Rows from block 2 of a small class-conditioned image diffusion model, named by matrix and row number. Rows with one number belong to one neuron. Each number is 500 + 50 x the weight over its row's rms, rounded and kept within 0 to 999. All counts start at 0. Numbers have three digits each.
After each neuron's rows are labels from the 100 images, of 14976 (inputs lightly noised), where the neuron reaches its highest value: "strongest on" is what is common among them. Only what is clearly more common there than usual is listed. The data: photos of arthropod specimens (BIOSCAN-5M).
# fc1: MLP up (model.blocks.2.mlp.fc1.weight, 768x192), inputs 64-127
# fc2: MLP down (model.blocks.2.mlp.fc2.weight, 192x768, transposed), outputs 64-127

fc1.97:546412423377505504499548575468432526534431481465425472435469502575383529471427543489510427500541440452524530450499555482491451545429442558488551476580503412449533558498513469465531440502505454
fc2.97:539508596462524496370510493592505544494523540412507518439464520451477484503593555543450489483546507387602537514520564494576459530538548456587507452516539461500491506492505484484413537495545447
strongest on: order Coleoptera

fc1.548:512376462593528454517545526511517610591505517538504456479514452531559566513466456481573626542514426429609563508522391559520516509546499454564465462479503555540557529580499452469550400481550587
fc2.548:393521612528525512551437409591494569498575493543545465481493532407556565514513518484485474443478576545558546439515534428495496543511460510468525515553495463477525443505426487474439532474432551
strongest on: order Coleoptera

fc1.466:433475476427515624509441444476540468557498492448489464476416560537484492514523429480518447498525488508524408415411479461472518520546540459529560492430529587569485543529440501507521543550542583
fc2.466:582472508504460580493523505515553477550458506480493449470536514528570377532411453528459559458471522505408465597480480538456577537430436409497447459475489519503537526453573557470529568565535507
strongest on: order Coleoptera

fc1.648:527491567528529461505519562563432485486520530459441496523521456455477432462417490485407421515454561466595504513484487478567415493520551592535465465552532483591498508499482454486503572474563517
fc2.648:488490465485478518500512396495514384459603462438534516506521567499524556561522426559519493490499485376487501552470486493491598551422540573360546556494377575466464591534531559432532519528518531
strongest on: order Coleoptera

fc1.206:555496478524489479433438439548441504448520538476484413524568553551554475484575586621566457495444524563542509468512468549450492462501440395514465494524544525492419502448548537520526547421597568
fc2.206:448441526491513532479492392514449444517562491498515524631524497503501564489536563407397367432489462373511479382486502478518580488449512465543453591492514523499582401463436478578457532508567527
strongest on: order Coleoptera

fc1.744:508468517469528453497503485521561530462487523452451472508462519523536538441515543559481450480550560549510499578510527518502531486475543533425562386566478502350588561487529471496522513587450499
fc2.744:479582512469461498499500584505557461471548515462481544419564505429514501515483522438572493463419418492546456460457502494479530478442431544600460656506550498480468525476497501517432515527459532
strongest on: order Coleoptera

fc1.571:507460556550535446549477447450577515484436544470511542458449472612564462466454585432522462502497479415540549542466425438446477500492559497506499502486498517438529557577489487502367479450445528
fc2.571:524439417413648529536452420489551489473432538401523503547511571379495444536452503493527556547444463540483457510442466466485578485484452457524491415543512535452487566530470563379564378529430437
strongest on: order Coleoptera

fc1.291:438459617535516566532385575492494528503556480554499480501478501514492571489404445515491493481491493553483506537466405406515467477412453487556491516421461540540543545486540496554492522445486479
fc2.291:619520475529477523473547567582525493415453554453572507399495485531434582448578493547407487509523553402556468434485523511522507426487559688536521506554441447537456406427486455550460440541493487
strongest on: order Coleoptera

fc1.121:536463507623506500470485497478556585487526498590551441519547479644548409482507447538567559458502484498497564560444408433542481493504446569382427467604532420504548528514531549524513492478495471
fc2.121:428503482492528526570472489553508596512519523536477573448483558508502542524493427485550510460537544459475494496607496363493587495422518523552528475487436413578498495575478449536406536497452570
strongest on: order Coleoptera

fc1.316:541534468545479486515525456549515434521432444550583483527469569495533546459479529524561515521492537493512508517576518632612512561460522499522521537514540361505477437528540484458396540487470599
fc2.316:438497525481421512441540559545470562519533536511467550545539575528497559520500507512547453520563483523541501594404492579537473509476541444517483485476545438506462475582467482507525492527538462
strongest on: order Coleoptera

fc1.431:534488581428561530494429484528348512582415400500593543427504519517442570496414474508458459490435516533590440500484519563510510532500569534489484494530460453559560446510486529428478563559462508
fc2.431:598503547441377513573559506595437534545497454569539575500526583546478526491550446503498470475458526433551499454431559495533517509501531467425436465447470386413529428480582505489509520468531529
strongest on: order Coleoptera

fc1.220:500517521392543537504537509510562439526503493488487497560473556461592457497386577425600493505414461462548493638450541477483542451432513490539532454496459509580522533477527403486517492438452563
fc2.220:366584426528446519516561419502521527455523500525469516402459455504451471549503495610529493481406416442429510424529487341498466511429555507467493483494430520521532482471513453587525463481521497
strongest on: order Coleoptera

fc1.119:465544495494470528512487496460580461454445421502545456481572521424509437552560482445536442478491425467481443447447459361535498424522553474464479498499473457542524398526506510550521572496477529
fc2.119:414506578545455498551471539565490474490487580493549499413552480518554438529482501507551391554544560529480559520498434579372473474573513463408546555493504441533527493479531486548458556484493528
strongest on: order Hymenoptera

fc1.522:621499507517472452551544376531458530556518446510472375526461448516495486527461509551461467554506452483524352453466515509562581565473434501512576525563584493506485420448514476496474456539505518
fc2.522:592586538532578528402444525536534539558512522478424494514471446543540451462499423536382481525523561467484420489493520520474498490528503465523408449453446570471476522473442463445559497521534457
strongest on: order Hymenoptera

fc1.249:545425438484469535548493592458506522568500474546479540584343477626504439566469520418565463475531599420484489498454534427489546489554466544562463472408564583459522476516599509519441562441454534
fc2.249:497503455495496526598495549482541617487548487535479488578495559474481452446513548482491530511587475544532509551447454441579571496469557563527592547546569425473570488430498471495545546486537620
strongest on: order Coleoptera

fc1.759:536471549509492504541495435469537447455501517562429480551500498436525409474500547474573552501442531496538525562565540463411536511454460524582499461500475449462556487515545547587564474382480437
fc2.759:456496461485554450484416545429501543496480512539485488488495483576470449559473515397522558478530399499408507547442530516525474506494567523606520527506482493363527461531486494546523567430461439
strongest on: order Coleoptera

fc1.694:466574480491512472543430477520349487502475465459446488460451523374401552485408587361580462510478587497483469435497508522493426531514492551598508478533451505504504539529582488548534525585569483
fc2.694:510481529443500446434536496511525492450496449506538510489441443524445537528508436550505527464557506472463534533487489559536570501546464449462502544461423531395481423518477560554496548550463560
strongest on: order Coleoptera

fc1.554:514536504457496483476492514485496442463457453413441551385509519501466536522425451626516580511436509571509469447479512506493443617435409556426547521481468460457348445383539540487480468479485476
fc2.554:473607570493592574356484525532589502451518406494443493459460527458480514600492526481519476410554490386565597458490528440543437601470571508522515499502508584470452542333463548504533454458511429
strongest on: order Coleoptera

fc1.71:494506456458391430511431462521556643402522427477513463383576521454490526530542560460476548479518412511489377468492491478500465445549557582460460544460524439512511464531521478462533440654494485
fc2.71:435503469488509484448510483508502358600525528473505532473536538494523495521457465521487436532532567483532480550495486529406432523522457438341538464499569488466537520472521551469543450554517461
strongest on: order Coleoptera

fc1.419:423552471443486528507470430551471370476588455463457529549447531506552540555419461508613503494548531477561548408522598525515510487415495460523519572568471480435536563525511464606547605548488480
fc2.419:570510526416489489558501475485608519549507475493541519469609418480529505494419513514466479442503448523494567639497542562439527471593488573527460392493495493478495439499477559611496496548521489
strongest on: order Coleoptera

fc1.506:505524447529549492464501493505429408559527481429449403502483470533515485484487468398515523538513362551508576529503508524540454543476514502630504515563488530501382427510533477518580597463579525
fc2.506:420464570558548515522448566410485578462416483513460496507515601549413516508520401548462515395445470416463640463509531400486489542481495467562481502453500525477571635586574518418513513577562461
strongest on: order Coleoptera

fc1.557:461555547567548456405470485501551501460541444548564482562537431427430537504443587478506444477466545479547465516446461569494467444551416503542514451489475446462539485503539347430484527439523487
fc2.557:513548507535457537551534483532493386519603517501509450496517389435504490521445559494485560506562404508540518489483443561516507509513550397583458525434470453477438533481482409494432555576576519
strongest on: order Coleoptera

fc1.720:528528537548574472539509402514527561520492498512507476532548537449545524510426512519533566535467485478581503482494430466438458535463462449488487443557566547467526485458396513559494410465491572
fc2.720:524531557547423535555564571538527528533477544485501496505531450541451536550580507479454494439543487473495551509543513526525498476479565384605485675512454508550520490479484491526461523491424423
strongest on: order Coleoptera

fc1.247:516572470535489485397550552443605430424434582465370505548470525489468432481552556454448571501512503503472490560502495461506496410494424494471550484497495415569416500405434541483491492425540457
fc2.247:548502534504369515501466561579511543475544441519491500496537506552472502488486443527496445466572525510510430539524468505560525416532438502483520537507543418473493476508542457504536465424527478
strongest on: order Hymenoptera

fc1.88:541599516516469486473515580498487461470573480468489561431531510546545501453507518511501511473431515500434494455529498471517606477523436526556514507477476529492501541500455411477477471546465506
fc2.88:490569601466514539461560503561460545583410448533513538511500559647513502595446549527490484486408555427474556556534490523426480505525467491530576537453540503499552390518512415570435563480520476
strongest on: order Coleoptera

fc1.499:523570470515514435458482529467425494517628585531475476471504497524364468564492561513657502454510444636431490460424453470487437489580531478526527450470444447448504346456507522531533545493539555
fc2.499:591572554454528480523467459480562526588581507489419477347485618478434488533476563566527411478499444479503487566471515406428498533497472472439436526548439448448477528521464483517453553487523508
strongest on: order Lepidoptera

fc1.255:510516489482491492607534503487494560510445497547502536516449488517505494509463458463476568446572523455587460484457487495460479422520472520471505452376549608522566491529550462540497496611499546
fc2.255:445485508529485512511556519609488555566553504598499456496501491500503482571430509499482545470522506574458564502485518497568491444490564566510493535457508582498515575510531427563480497476462541
strongest on: order Coleoptera

fc1.624:503471499465598544529593495451489502501502536523442521452501591481472480531589498455565538482464404432416453508487514512541478538547549474485461520473591457581487411422506551522448588510437534
fc2.624:396489497497511525499496540519522475542510632440537501462520455466479503471552608466518520494537572549388457514451491582442526533468587483519450516486550592547431479519501535576448553509474465
strongest on: order Hymenoptera

fc1.725:543460517490478553560436477479512478425467534496421481488490493648492522516510468461602505483491576543540517480439415453498533554636569576474500457400429560514525561540561507523452546507451439
fc2.725:505502489483445506454572471508449458389454581408441532546443528381529545565447538506595393538490492513566522487438530522462453550436499430514433513475485484523432557608505597536455545450483531
strongest on: order Coleoptera

fc1.118:476589565443453509666485460480550492481494533502504403584484481484599496533515417505432568491477597460393498488379530428541500543532483504508510472476529556452499528538604513487484552442581526
fc2.118:514534442467435496525511480523492511507397562503579545522465558550475537470607486512543528436490499531549439527487514532427523523500469538500497517546523413493534481589433524431631492535548472
strongest on: order Lepidoptera; order Hemiptera

fc1.687:560509483536491498474485494408445407421458527463600539512560535526513501458512470512563492446451499577528483528498463565610483519498501506449485464457501473565503476495510521497528497322564513
fc2.687:511484512579498488432469565608391532555469539475511546486456505462466458520549393496473435437492531449536476574550505502536456472446549447404404436542478469414567386512559521427447437557437516
strongest on: order Coleoptera

fc1.187:464495516517537527541511567524432530483568483493413471519443451481508462533411485544571583479507466435455489415438559432446461543524477421530592460543558459397609527482509437511499474451522458
fc2.187:546613526525462531487522582488517537489510490439519523491497375591427431491549537541468544423582419423464534544571546455527510555491515554579514425421506468468540483439524475507453483477557422
strongest on: order Coleoptera

fc1.44:472484546506538492505550492464539552480461454517490493484578580464590466511416533521505504500479478480387559443446476398495543567532533513509487435568497431534563471464412529526549402418443509
fc2.44:608533523539473515492480494502526542553407533475492509455501432524468473492446565460493435468680494459489599564536489509485558502515515535548503546462489500541520478490524497520488550555531465
strongest on: order Coleoptera

fc1.675:530485507506483547527526518445531577421570527570512512500463436603526367511535442543565456483545508541540459526469473490491485445470376569404508522529580527647532433498583539465446485484516499
fc2.675:491489545461573476467505517521489488593484557557472526476458668427518433511476483481538530503528440425488450579557541490549434476521542548530458460493531448625492535506485469580474527522546524
strongest on: order Hymenoptera

fc1.61:498515525475400577595534581499520493474535601531505504524579392544562577505519426432555538488390445467522439502526507744396459514488474459479507511517436470511526534529453454402461453434539493
fc2.61:546554540479413481526511535479562507491481410511521492479470504521539433541555494458522540570416559492437453431505482351501589468523415445599498477464426516517518486521501515469560571527578548
strongest on: order Coleoptera

fc1.163:506481538580464567539502453509446570506468498466596557426464540509407632503520500489622464493535477442512512549484392434559444559531539580498563478493440575556567520450625391429488533454465443
fc2.163:533515536579453449381491482589499491582478452472462540569544489503430504541471478535455557589551537529503525462448468551511576472452434525495397496480409495558471488439531432373364518444437536
strongest on: order Coleoptera

fc1.168:568446504412478399443485549490455521532438417510474488555445542481461488457412573536421478555516512592530414569463431469553509591472435532439566482540569517500563539526450513478491555548473515
fc2.168:486456493484499569528484519566431530563523505573442507410436440501580452573445520568537449426555537504519417558538506518427455485523482560512438420438563503459433491530475468575491466444437508
strongest on: order Coleoptera

fc1.664:616480463512476556572520539453439520483465490542576542433495536544480549526475576548517442480545460474509602600507471443552444527560525525482512469476576451451570520503540480544449546494471347
fc2.664:466497539555512542444463481370513479597451451486588452566583490532471551515498513563409589522538430565442456503545511491585516429510530563479522477500500548508515511660511483413460489389488518
strongest on: order Hymenoptera

fc1.9:520563543518534523463447547543453585421519441480454417631545516450456460493527438534423534509582533490472495462496479511527482576443544530530446579490488534506619552501522406507504516463548457
fc2.9:462555442516421530540522503479508481493520550506497476455516528515473512562597487510446445516532505483496539513463524414608584512520527543488420461528425525529532456502439510372550562541506547
strongest on: order Coleoptera

fc1.501:505396507565557514520538494476434483545507538490494463436481602476567516555410581417537531558525469424495559594470568527417516505481514531521501376457450480519522419518420548468421577549367567
fc2.501:531488573460475501467480540500486506538463555535441448523515551414479574527515452609585507481552475551514504486447535439470511427531475452481504606444474442479525558481485570488505554529401477
strongest on: order Coleoptera

fc1.667:493656533540540429527538548547473510555529513498491505402458460532486465508569534536513451489514446506493434528460499420569509445539459488482470441465469502563591628556560452485460498514495534
fc2.667:478499514517601532498520598486471486475545587563440467545530421387412495438511471456474564444522483540554578540495460458578537418495547526513552441495466521573479462568438475456563533438474508
strongest on: order Coleoptera

fc1.354:503550478500499558454543553544506385546532562545528500465479511476571522449487528498507506494465574453505473503561474599502530496488540520535465505480495526521427561469503478604510499522547468
fc2.354:480466506511481492478534566411498459349461518505552545563483515470500430585502527564431487603452495519525429503439515586558464477498438520496514483484489477517588549509528563649437529606559403
strongest on: order Coleoptera

fc1.179:510622469510599479505515432459574504499560508472510477562500465461549455414461433527486439454451407557560502545450497437526579499530418567437482442570488509483456378479487460522464438468576467
fc2.179:547549505470517529511492496483421513534495443553512498529488604481564499423466501543494530472505514495498434504446505485406465468515508407472555541466511425459599539556494499570534476539420470
strongest on: order Lepidoptera

fc1.45:458455512561533497473560579538448569491535436483543513468489479510486525472488461483441489495413415371538516472559511456432475487466568512469486453576446539588527472485542533538475474443490467
fc2.45:465479510458545481449562415549437542631501485543569519473450464542383478577442568608455492566439464524480444488478471526429518511567439527459568470589475412459439416489564561466458518564470519
strongest on: order Coleoptera

fc1.205:419580409501459552508544412514532509457487428535499535420473386511444547531546474533479533443501423523499537470477500512612435531473425485369474454527535508585465475505545461529503500391585572
fc2.205:534550532471535437475504604483507517479467473486429493465468544525528498500486412535587485547470531501519407546548548497512539488452571388468465459477609472491467452544468438466468432608397473
strongest on: order Hymenoptera

fc1.645:552499467509439534490516352544548444462490503450522500559461521549474472503514384541508452516461598515518551481490513504586543466493457509558562532572482435450538379464501527562513451459419549
fc2.645:508585468465598536470435535501366466389415579417555537558457501432536427475531469599538563475506501456532471430535519584447499499529488482511478548525526450487590486461470481364496506512536473
strongest on: order Coleoptera

fc1.248:596508526583465513586471530498483564466462452625534463447468439635464405525408494530496594476539497459457471581425443483610523531530476583461425472544499431504480577500592513526399451482412425
fc2.248:431457589525550495550531529432487586497476455538533484484529485480542457536521484426464442530398527518557563467529449476515529592443515525543531489508461554588527466553504476567457541545455554
strongest on: order Hymenoptera

fc1.396:463408521487504537487488546484422534489483543469398544493522491523455515461472412527533536462486478446637519509453526420504469500519534476534516487533532507566414454497557570538537440466539384
fc2.396:474498532484555514391499506856490505530516484515484529402450428527534492606479525517479538545424583423509462500456444467470544480482474595532545506541480474501495406438513520580505500529585414
strongest on: order Coleoptera

fc1.747:533394479463598509479423431585485480570517487534412535459482549522602497463418501563496435499547439576533528518573462513489555554506517527457504532585574497519545551510398538474480548507440438
fc2.747:507499501482507517477543552487583599490466509513491448391522545541563445412528460517505521495533599512446447424533554459549478481533467582584532515520598360535494580571457444494515582458488574
strongest on: order Coleoptera

fc1.133:501536520554528449503558443466412445573544478455460437505488519570517510501461464525480561511474332401603540472448541504525530556556534505506482518547501494541558532447459479451456466504520499
fc2.133:621513470513536523485492540476435468551521555438487551517503549486482569514494527521481381411535451511495428489571504513497506517568457582517543486506504509517497467484484555539538559526548523
strongest on: order Coleoptera

fc1.709:574445396551334559492616514492529432600455454481489504473421478530563485457477570513467490464511517519572526526491464455416510457562456519510501431501457448468531504533528448486595594394529442
fc2.709:506420529520432497523473554404525517481502573527559550572511579493476418513491476378515600578502537468479493471514460546634517494499488503468480552489487423530494453463483466450542604512496502
strongest on: order Coleoptera

fc1.223:497526509406573472511436487438437561417537487471530516466473443483515497411431607483474527491566437524460481459537555475513509466459486496457525521548560529454503383511514468474537510505479500
fc2.223:553536435506521461536585486473570485590506478575483557470495484420500517507508525535496539569569411429475515496427504571523449480480535371476605440456468527365483533482367517513524510424468473
strongest on: order Coleoptera

fc1.76:560445507436489508512508577476559514473541482437527436508464551586461512517482497510648491493594540454529525530487460524471509509536447564484523431556561489450559493520440575507452486505404404
fc2.76:484455467509476470429419496434500503591496470502411459551466540430463543503418505463540549562563540519519493492566624470473498484460495563473519512407524512489493548524535534524456465438548533
strongest on: order Coleoptera