{
  "train_examples": 195000,
  "targets": ["family"],
  "moe": "expert_choice",
  "num_experts": 8,
  "expert_mlp_ratio": 0.25,
  "patch_size": [2, 2],
  "width": 192,
  "positions": "rope",
  "optimizer": "muon",
  "learning_rate": 0.028,
  "max_steps": 5600,
  "final_lr_fraction": 0
}
Rows from block 2 of a small class-conditioned image diffusion model, named by matrix and row number. Rows with one number belong to one neuron. Each number is 128 + 32 x the weight over its row's rms, rounded and kept within 0 to 255. All counts start at 0. Numbers have three digits each.
After each neuron's rows are labels from the 100 images, of 14976 (inputs lightly noised), where the neuron reaches its highest value: "responds to" is what is common among them. Only what is clearly more common there than usual is listed. The data: photos of arthropod specimens (BIOSCAN-5M).
# fc1: MLP up (model.blocks.2.mlp.fc1.weight, 768x192), inputs 0-63
# fc2: MLP down (model.blocks.2.mlp.fc2.weight, 192x768, transposed), outputs 0-63

fc1.61:117141145095092130171194090151140120135151110146163134099168113092097115110144098146140138109100121119121126083103147115187183108129150120136140160098132166109115045112173099080148129166129130
fc2.61:122159149119110174123144062177134132132125170098157160154089125139149131112095106088152149109081045075143106156132185155120214153159100052095137144128119063152120132167133122182119090137130109
responds to: order Coleoptera

fc1.310:081169175114097118128139114133124168104167087094115099123148099067072115132122129146155052122146092114141150145120169114153130173150118122106098165149136118132091126120094155100093088107175097
fc2.310:180126097163151139148107148158182121150189170145124100094071075126167132109159111168108069148151080166191120119157143094109145154166110115121174090111110159125100094206105156098125157121160135
responds to: order Coleoptera

fc1.648:144134118127125166172085084139131133111119188114064149117131146132149165239124129091101119133205121123153066115087099072133164155132163089142123116130163097165104123074172099173170186124166111
fc2.648:140190148170103135101102148172188082120199087082127106102125128124129049089124149159110086135086138129064110122137104167080105171127157100127130169091148084111108132143107136138162161081142119
responds to: order Coleoptera

fc1.255:143118083066086119185113159138126176128148127126123124132076069119091116113185134157116162132117202111028123121129109109183123149082153104051092139138109145056155193106145143116121139095134095
fc2.255:128130085158144129080129152119142147016147108130191150170053083132206159123139118149090118155135178129128123139106176120170156168115062106082145140116141108110123135139157134115125162061135107
responds to: order Coleoptera

fc1.68:101121125135123138203138156094155127122163164132116042137035119194177156065135118158142083129111168186077110151100168167091113145101113121132181153113191133104138152177176106114135141180112123
fc2.68:130109127129089092054179188121150128137169151150103107112131117093120158096084178123122137119121104112094143094120060162192136139181169108135060207135133047122121161135167115117153080185162114
responds to: order Hymenoptera

fc1.9:110123164100169141115122220131140112129079090186145140127160135119146128212139100144145100116170147167164066107108107025126150077096106126172120153118143127228114132100106155142128112144156156
fc2.9:069141086118127145127121168078190083119063103131187143103107112122086123104140104143104155178115187139087072076101150196113068059102118140129153112176151133139135111141093150183173151086116179
responds to: order Coleoptera

fc1.725:213125150172139146090107096153029131131157092148130191056135163096120121150131138092167172142107144107096135131058129158157121113114111126168083151123125123063139150105099132082216120129150080
fc2.725:124166131138188168098191085162140132177116105154058138147133108134133131120117129104126156088162165110082109141106104134142152127118109086116117149116135093167165133114161135113140095120149133
responds to: order Coleoptera

fc1.157:142043137154142159116135114151116112177116126155148105153150128111045145187084139093129105122126151141138146142118145127115191143145170088117014146175144075147127110098106103111166225127081106
fc2.157:132074126064106200150140119131138145106166151041197107067120140115183177114120139111134130150081112155112168151149190100125205084068116119087100176114141140141101129142145140137065091140100145
responds to: order Diptera

fc1.526:057176109125145097177166145204134146167133183140092099107125075076080120137164099068134173110110118136114119110134106100097158097120104075148106147125137131128153107077142168135127113080091121
fc2.526:129123133128110104125114099130134176175128162146084159098121143110162174091195164118129156140079113081146077138143149073073094112160088152132093159136095161135078120115134114109123082156119076
responds to: order Coleoptera

fc1.697:140110114122145140159107131148156179162105117159189113123107126090103086160119133121117108115070110143132145121138156129081148165178125157150176172175174158178083195133047214107144114100083109
fc2.697:147071103103122229128141104118166143098151116109119107149161220065137151083151074121109048108129102130126096152119095094104109135093178130118144136125109126181161136114137130181144098125135119
responds to: order Lepidoptera

fc1.8:120104121113109137114149106077127110134149202082065157065155056139154120180105139097109180131103122077148175168137143101121165146042117136153139163157168136098079121124097147151126152154159091
fc2.8:132057168145202105129097158138108128130178082102160135114160155147099147102148144187110153160093131135148146128129168160121184115044161131166139109073126178154065121126132126091107101157139148
responds to: order Lepidoptera

fc1.710:179149137088068112140107085068147086122152191122107113155097160147115146111101093128121051135172151181132140091182112135133131091110152151111057174102153101120137130095136142056185090131122160
fc2.710:153104185147124125152092161070105117125149099087172094161165114180134158065171133085077115213192121157187135147141113133107120123186102146101151081129163189130083094138150155144171147111100112
responds to: order Hemiptera

fc1.285:162155123102132103188164112076130167136111093110118101156090139100095139124129103138123102154128166119092150210132120111163110105182094126142080125110124124137084159106144128095121126146119125
fc2.285:122168130098076154077085105106184177105179100154129100121097167164099093121145110097136108112120118148108138160102104149096083145144138107139164084212100088135056121102111128144119165155107065
responds to: order Hymenoptera

fc1.251:155093116146169167100095127159164134169129167145118071181139124147090128087058097102140095126063157114125192156135148146078117082151154130153048137168098089134157117161090147063092105102132040
fc2.251:174135103062094203155156073087132123070134206108084155108128169118157138175177185156124135143109168128170166131088112099132107120141148157131128112121097134134122113047114126127117090057137172
responds to: order Lepidoptera

fc1.121:135127091083111118136126088094162128153131143101156108130095148160140062120159103126143161213183112141134131133050076150164108121138098160128079193081148119108144174133138096144121121127107087
fc2.121:113101124099145139134115093108149158131092147132156163168123053131143144138055127128064115183124082155180086126119128136099101132126108157140175148140148116149100143118147161047178181070159118
responds to: order Coleoptera

fc1.666:104163178091148098130160137100114147087153144116107128161121083137120159084074135158116183127156182121141066123112131179110134187194133126140089130141109163148143151122132105066154142107087173
fc2.666:122136150101102166141110106079126145095142128134122156141095110084140070142116105149163168117167079106132090153108158138132155110135070175196152240165153043166152160110136110165127176104146059
responds to: order Hemiptera

fc1.424:072143155090081078127114136095074175152128138115077173144115106134104133140151136094166130129125123166153133111164143142140141124105100093140110152149101135141179129167110194190119115125073122
fc2.424:169106165110128114181187106120125167105147118163091122137154159109086161149092075093071125087107092102145159153164109058094099174120080108107127112111157131111123140195086106165194058121177115
responds to: order Lepidoptera

fc1.369:147118163096131166119170140146095137174113127116139079166151134101091142180128133197075130128079167168155059164120115120121154144125095128078108111096124129063168193191132158136136078128085095
fc2.369:076146124100173158098124132134170118109088112122174117139109063115143102098065158157149147118141155129177146096132163176151150124111184096171077169179085178117172108096094141077087130091219106
responds to: order Hymenoptera

fc1.172:148159111115110087126118133111099105131109140142134097106157190086125144169118116136145115134114161123099067120135122155117112128133103091129116089108114183095180148098140163110106072085123055
fc2.172:171089099118146197161132089155102153100096091152168149139071080114065127132133162104106132178179119108131103191097119104157162135148110089154098070102161109094158110119169124100200141119111092
responds to: order Coleoptera

fc1.94:081129125125165086109208104127098135230142117088109073140159113125143162116117123106085152111145165117125117102182139057169090080185093081075117183145148138140144165139108197170142068178153124
fc2.94:075140137173133154074090159071083160177111146141096196105157142094166121173137104127142144170104148137129073141128044171158132136167115144117142065107059099098115122134118103084114173125125185
responds to: order Hymenoptera

fc1.604:171131155164100058103136094097146106142162105148109187132135110141105103194142121078163110128146145132122124122078164126165058083116065055113104143105092167166149145161107106125200115139134120
fc2.604:116209105132159064106102089125122128205134141128183218120127145132157165173147099161129162115108169147143134130114131153103105147147099112099126145172168141116116111126111119130138178095120089
responds to: order Diptera

fc1.499:060189081146115177156143070109112144105092102129123141108139096125109103128096084145096072162141143149071134142104140098072104109130084120099094135118113086106138152164114104127134147117126127
fc2.499:168150071139142121075185091088183167136122109104165139117125104118134084094106163139084127194146106126081149183126151103182113114136113127112170093180144128154116154163179127170128149157107149
responds to: order Lepidoptera

fc1.698:137154089150138131095091082152083109118077121111112183127119116125133088147128116192170144137152098148101143113174173130149072099156156129153138154123100099141098088088119189146172166120116171
fc2.698:164113142130127148100152135127136108112119130177122107107139149111108147091138088111110150151154162126130180105150094121175056140104141158158121167097134145087122114066112155119106158160099097
responds to: order Hemiptera

fc1.726:137157034181065118148116098096249119148114150137123122109110202128120151054125179122169073123110099164134166068122080098166097094133188108184145141080127203168088130131135166153116142165128173
fc2.726:114165122101175150113135136098153126135101093125113130194095146101127150180117194119142114143126060138138154125114133149128125143106103119133139047126164144155137126126158140103126126140089167
responds to: order Hemiptera

fc1.233:168171194123089159191139100122115127208105109181070137135113090143121138184114106136179086139170091172141100133118113166069113134124139137169145151137106139129171125116068130106101191069165117
fc2.233:154198137125144101061161154129116138104107142104136079144084087144163196148118180089106122168114132145153089118163114083160152086161111110099068096101140116110150120176182109115104060087115150
responds to: order Lepidoptera

fc1.176:137121157138157109079095119131140180128154067117090111115089100130087123149132138055153128136076079119125173116083157179085147145174105084112080156121116099108126131125098106102119083083142086
fc2.176:133126142090101048145143093163067144204128171173143090059144124097161141027114148121137183113128185086125176177135117086048130096165111082135108093142090136106139115154145086139157135111098099
responds to: order Lepidoptera; order Hemiptera

fc1.118:164129214072184137127136092152128144100124133134125108117091127145088111148119096076141124124133112177107172098140161116101084109160102129184083178090154088117133113136172118127153139101134113
fc2.118:105076158069070093160130107223096132166117198150165137104147221094152097114126101135091163140115125151098153167100168103126120131104139126165148067167110160128145155105112101099181146106160095
responds to: order Lepidoptera; order Hemiptera

fc1.418:158111138082065148139142122081124136133098165160139136131141102107187147174128133142127128140130094108110175147145151111102148149116123134118103116099084085131137140087087132109130153125107174
fc2.418:146149141121102107115142145176108153129160151113124060112154067189099135147136105108112168134171140072176068155136138102108107124115121133144122045121108129151179110137134100134143113150140044
responds to: order Hemiptera; family Cicadellidae

fc1.90:116086119140132103085189070075150070105121104116129110179174159151102128100149178130103090127138135114142152152116122140126179086125157131134132164167141074170133168135147130199156164125103136
fc2.90:057093079115124123178076146063127093136126134084142116111158118094083097151114087103186128105118139089126131108123130135124122115116090203076141122046094139158110132139103156113168124131124168
responds to: order Hemiptera

fc1.482:159112084140132122173112107140107109150100140155152255109137108100142092159143091173142115121156119139061148090124199116100107065084133169143099114105159096101143092122091167156119121104118111
fc2.482:138141131093104092096137143166097153139124099094145083136087118229132169095124144135117111142152213117132126229114008131130143091110165145136102161113111150124109101110175162115127152155139138
responds to: order Hemiptera; family Aleyrodidae

fc1.97:131118157095123085140115138126132069060155157167096136092143130101109126155107134172078116118135118130081195100167158122050142091181106143137138089149112142125070214174114102189175094099084102
fc2.97:168130147116141064137109188140115095130201150154173125162098151130123111117157138166100112104173119115133113134119098108087083175132093079163157132120113138049171110185094108094114120165113213
responds to: order Coleoptera

fc1.626:110132057198138145081153156149118141133124146122147055120137153111117070125126157175132093124134113122127120139095074110123194051167143132143171139151133088138141124165134139124141110155157149
fc2.626:114156104143145125160101063093120073125132132134118179117087138096136116121086094097140112152110138083145141139147059134107165149147090167146059110086116153125104130197124116110090174145137151
responds to: order Hemiptera

fc1.229:144122169106097116177144131090126093111115089123135044144139085165081077102138114174145176141122164156134136095125142143132110115136099161115115128120199099103110104103119119046145138097163141
fc2.229:099137141120137098117117113071133083192130179120089123099101156091168142130106080109188154083119150123095175133135159139093099095144131152119129160141144145105145091167140071163151167087130151
responds to: order Hymenoptera

fc1.336:146084096169120055129135102079073099099173143151151127149137144116147123126110137132170033130096165143129139114106141143134122147136061038161109158150115200102126133152156173105201161165104091
fc2.336:122099119181119027099054089175144126200142106127120147079121123167197100113147150080169139147122145108139083124114140119072078061105137107098144122139115085111103118091121132173176102087087153
responds to: order Diptera

fc1.179:132141117093055139151157063086179141163105162155093153112135082124130148153120103093146100154141147174162231103107104141136082146210128166127100203133088102138114146097108129094121130071136086
fc2.179:137146086048108140120162097082180133208113142154161058135152108120139144143117188157086135184181138162163083172109087172149087053071149128156133116120089153134139102118128159095136068127120136
responds to: order Lepidoptera

fc1.298:134125097115164146086125140136122158139156151119125121103098124122116151118125158119119196121217139154143099151109147101132192081122094055135091131149111080118184117158125052092162096167125114
fc2.298:198162143118156155147101110157157163176185141140137138153144122091080129131151152064105150172182131104124143087120173135177175148169174166135106101101093112170149178157145157159143060120101145
responds to: order Hymenoptera